{
  "arch": "repvgg",
  "model": "self-supervised image encoder",
  "dataset": "crops of objects in photos (Visual Genome)",
  "train_examples": 123503,
  "image_size": 32,
  "crop_scale_min": 0.3,
  "horizontal_flip": true,
  "color_jitter": 0.6,
  "method": "moco_v3",
  "norm": "batchnorm",
  "activation": "leaky_relu",
  "depths": [2, 2, 2, 2],
  "kernel_size": 3,
  "stem": "deep",
  "widths": [64, 112, 192, 336],
  "projector_hidden": 1024,
  "projector_out": 256,
  "projector_hidden_layers": 1,
  "temperature": 0.2,
  "target_momentum": 0.996,
  "init": "torch_default",
  "optimizer": "adamw",
  "lr": 0.0014,
  "beta1": 0.95,
  "beta2": 0.999,
  "eps": 1e-08,
  "steps": 13800,
  "batch_size": 256,
  "epochs": 28.6,
  "lr_schedule": "cosine",
  "final_lr_fraction": 0,
  "warmup_steps": 690,
  "weight_decay": 0.0
}
Rows from block 4 of a small self-supervised image encoder, named by matrix and row number. Rows with one number belong to one channel. Each number is 500 + 25 x the weight over its row's rms, rounded and kept within 0 to 999. All counts start at 0. Numbers have three digits each.
After each channel's rows are labels from the 100 images, of 14848, where the channel reaches its highest value: "colour at peak" is the nearest of a few named colours to the mean colour under the peak. Only what is clearly more common there than usual is listed. The data: crops of objects in photos (Visual Genome).
# c3: 3x3 conv, stride 2 (model.blocks.4.c3.weight, 192x112x3x3, each kernel summed), inputs 0-111
# c1: pointwise conv, stride 2 (model.blocks.4.c1.weight, 192x112x1x1), inputs 0-111

c3.99:458470502454490478520519535515532510485524478456497471543516525508499512518522501534524496484488488506487471547512540488478445505497546506460531497500530512536505460490500496499490474497522516520502504553523485514478495430441502508483482450523495516502518465505475525540509520487503531513508503513518482461511466489518536498512489555507
c1.99:460507527496506508513511523512498509487506502491504502540482533514537474466540500537504483513522522476488498537507533479532455512472499520471515499509535526531478487492510471472481454493540533499485529535512507498512472432488487510475478481526479521541531458468467516528521528469480549539514498515515489504503480457518506493548498557467
colour at peak: pink

c3.58:479490532484502499486488450487482460457492498514421502473473484480477474496498463488495509511499520501463484499468480547473500493513491483484485513472524496495500499536500448474462492481477544498496451491500483511483493500480516484478521482492482508457489513521491499480479579518492499483486483503464524505528523481477519472535447534434
c1.58:493532538506490535512513494486467503516474521529475523493489529489481514533478478489489539508527511500463500512508486544490529534535534488476488468493494486470528489530523455455449513505510559511525512488486523495527493480495527492510524512531534515500446509536484537516484559495529475503512513479504495531520537482504514521558467477445
colour at peak: grey

c3.108:467461477486502523488485494513503482516535420512483487522513494508461500464491532532503472493505476487534499506524487493501510533481487483489541519505511523500484492521490495514519459541533512520495496453475513506479523511481520622469491457497465496499490490497489515508480485503509518521461455517525514515501531513532500463500461523485
c1.108:506499484473507533570476513479491473497486460479503490524481508486462491536484519535507478526537513500503537506543472512518528527476524517505499493497499507527519502560500504513508515499527482523523506454470515513488506489511468520457497524473513556517459512482541482535459523483511481538464503483550496491484550501494528439506509534475
colour at peak: white; pink

c3.122:521506518471550528510477510520521447534477517518488490450516476487501457504547490535490515478522472499483458466518452532484464507542522517494534499544472484522487497505483491518497486423555516489474502449499514481504503488520501513497515507519488489496471491515530511498487536501471490523521521488498453460501492464534516514537536497501
c1.122:479451482490543514512455514516504446523453486523502512458524488477519462457509505519490513480493454511508419469519492496507451506502516529499501477501479479489495472490517490498492485440517481441482500463517480491469491451492499515525529481474456497527490491524468504481489500530482512516501476514475472479500479441492498515507505500470
colour at peak: grey

c3.62:509485513452496538488471501516532531532486504551452503482545480509489486520460490505513506487478489525482500480508467458516544531535508480519464520461482483476486466453490475513546519448517477472463475499476492495481516535509511478501502516527470528491508514502489475433480464534489490496499503477446489471508489473493488488509470491542
c1.62:497503496471482513477468522494515533523500511515494496502541475502476475489452490497481520517471506521503497485469483481523520513537516499492488534495457516463452443454479478502538484501479473477486464521497510498479528527487513516524510493523450461481494506489468471427484459513477473494500463446438500467522495513505517510520488457516
colour at peak: black

c3.55:491499496464492507525474482544490485509499476534495495482488538549499519482508505503545493497483472501504519500515453479522481507486549518542522510489499521521534443482507491467488483498521504547473491446519476526462545501510529522487466465481517511502532461497495504520503478470488472491485509562554486467473500520558522500470468529497
c1.55:486523497489505500535475495511505466441516510512507493461483531521497490487511510498531450474468511517511512528505455478497470504467537493503528458468487490513542484504504466456468525490490498528490481479458457500492529505509490507418484469477504510493513494468519536497507468473511469486501529535539506479450486471548529511457493514515
colour at peak: white; pink

c3.114:524543516509513551495491484458482513501519492524510556520511534507516513483489484483522487531503478488501483510475489448496513527484494518503506494501482453482514538492495542494450506512502459580469504518488491472529503497529514486455520498482509501513433502484521488544467550465516508528441513514505493519494472469494525499498540469504
c1.114:504499490495516495470481478444480474474539477484483534515526537506469499503483476508511498518444464500513452491455508488501482494465484532512495478452521462466500495454535485477461503518468473567493495484476507458502485501516504479504511458508477470509495480480478478511476521505521480490470472475507471525487472461499497458501494439464
colour at peak: pink

c3.106:479514488498522502495556538510493501561484466505517483471492519541523520483492475530509552507516443501510500530507508539476485490491527507485540476486505490484547511503492534460468515500488503517508535535501466512493479513460504535500428455509532535483486512541496545497516489508517516521513531527538512502498515493519495506506542554479
c1.106:480519495522546502515549563526497477533483483467526510492468493522520513494498518533518462486496505511507487513527515533499478485508518499447519460530541540507531534499518507472472514508485492467487536546500504515467510462467496531508446477502519542496512465493480559515527448477499516503511512543516511492476497477516515510455522512486
colour at peak: white; pink

c3.102:499507504489486496505487484516487476472500470499487532487507460490521478506519469480497498472518491523491503545502493587493525515463522488486474501498520512522469476547504496513470497528494546496515489514523483506529502504492485473477476506514504521503538508514499511487464574532472483489496492478504503479524538455483559478592486524454
c1.102:462483526463452488528500506513518513486505458484468525474489456475496495482517471526522487503482509538505472494484511516486503518475529536513511493429513532479486447495532456479475484505472549520518451524520468503516479452507506505509503509510477489522519516514454485456464530556487476481525494454493491520499502508493547492521494500478
colour at peak: brown

c3.57:504511484466513515513493479462475494518504512506474485498461516483487530521547486477520487520477513467486486474496509465477426452536483504488499502516485507537498463499510438477498472496531493521468464485497491489519492504512454490452520531487550510476503501441504490521501494509477512528488512478497482471445429458476482512502498470485
c1.57:503465487462491513503471514499493494516526485527492499475472509477485462515539493513499488515501475477501458449510484481463441477507505492441480481523511510515514465486501478484516491484521483489481463476493501477506469504505480508429518497466538533497537515463518466486492455516509489495471497511490509454460464411491473515478471510510
colour at peak: white; pink

c3.119:490465508460508535530503492506494503510538475533462535516528502479530476465510513481519474466501503519513495505500486458503507541494512486511506504467523493500481484483519518489513504557528512530395488512490486497489538528522520513502511459465511508518510484492516482505485496545526500452491491514504488497545422492495500516508439485479
c1.119:474439497442496535518496473506501504495512468488452523510501490446471483493503492512484483460482493486525487460518490459505484532458497504496531505480515484508487454440536482491491513527501524495468489493496510531461506491517520503519540474488514519532525451531490487499472485540528470471519455501488464468530432480504506496523501494491
colour at peak: black

c3.93:562541502509537492505504477502465481484482482567520484482474508505512535549475490523473495508526459503482496535502487484468458508524531518464493492475483503477490515464493502457493474505542495471520518519482479506515495508516479499449500506509511504494488584469518468466491469435512472502511516508517456509522513464500525476508488493487
c1.93:513491520482512490535506471473462465471501481547531516485498527495485506535464525524490506514486453517475477508522511508482487505530540541446515447433510496483480492479513489423490519482515505503532509502438469452518513527507481514443522519483534504509478536478529502505489477476524488487512515504524481508506490479500525482494478479480
colour at peak: grey

c3.139:513499471516512536480483549522499524506537486488504493482486532510503502494509487507501446496525482531482542487464534513512520508445508483552534496525506515466516497488471521529492502516484506468563538482476523524480468507475518469538485508476482526486490493566520503501514473484485497479518482522481514469498577484518472475457511525539
c1.139:491491496502459526449498523496495526490529516495500489470473553526493521498456484489526476507466473545500509516441531520487520520492481504531518483495493514455490480493517494487494512521490508472560529502459545503467511470504520472544513533522470523503481519547501496477467499536522470459512446458490501503522525523499485463478497456515
colour at peak: black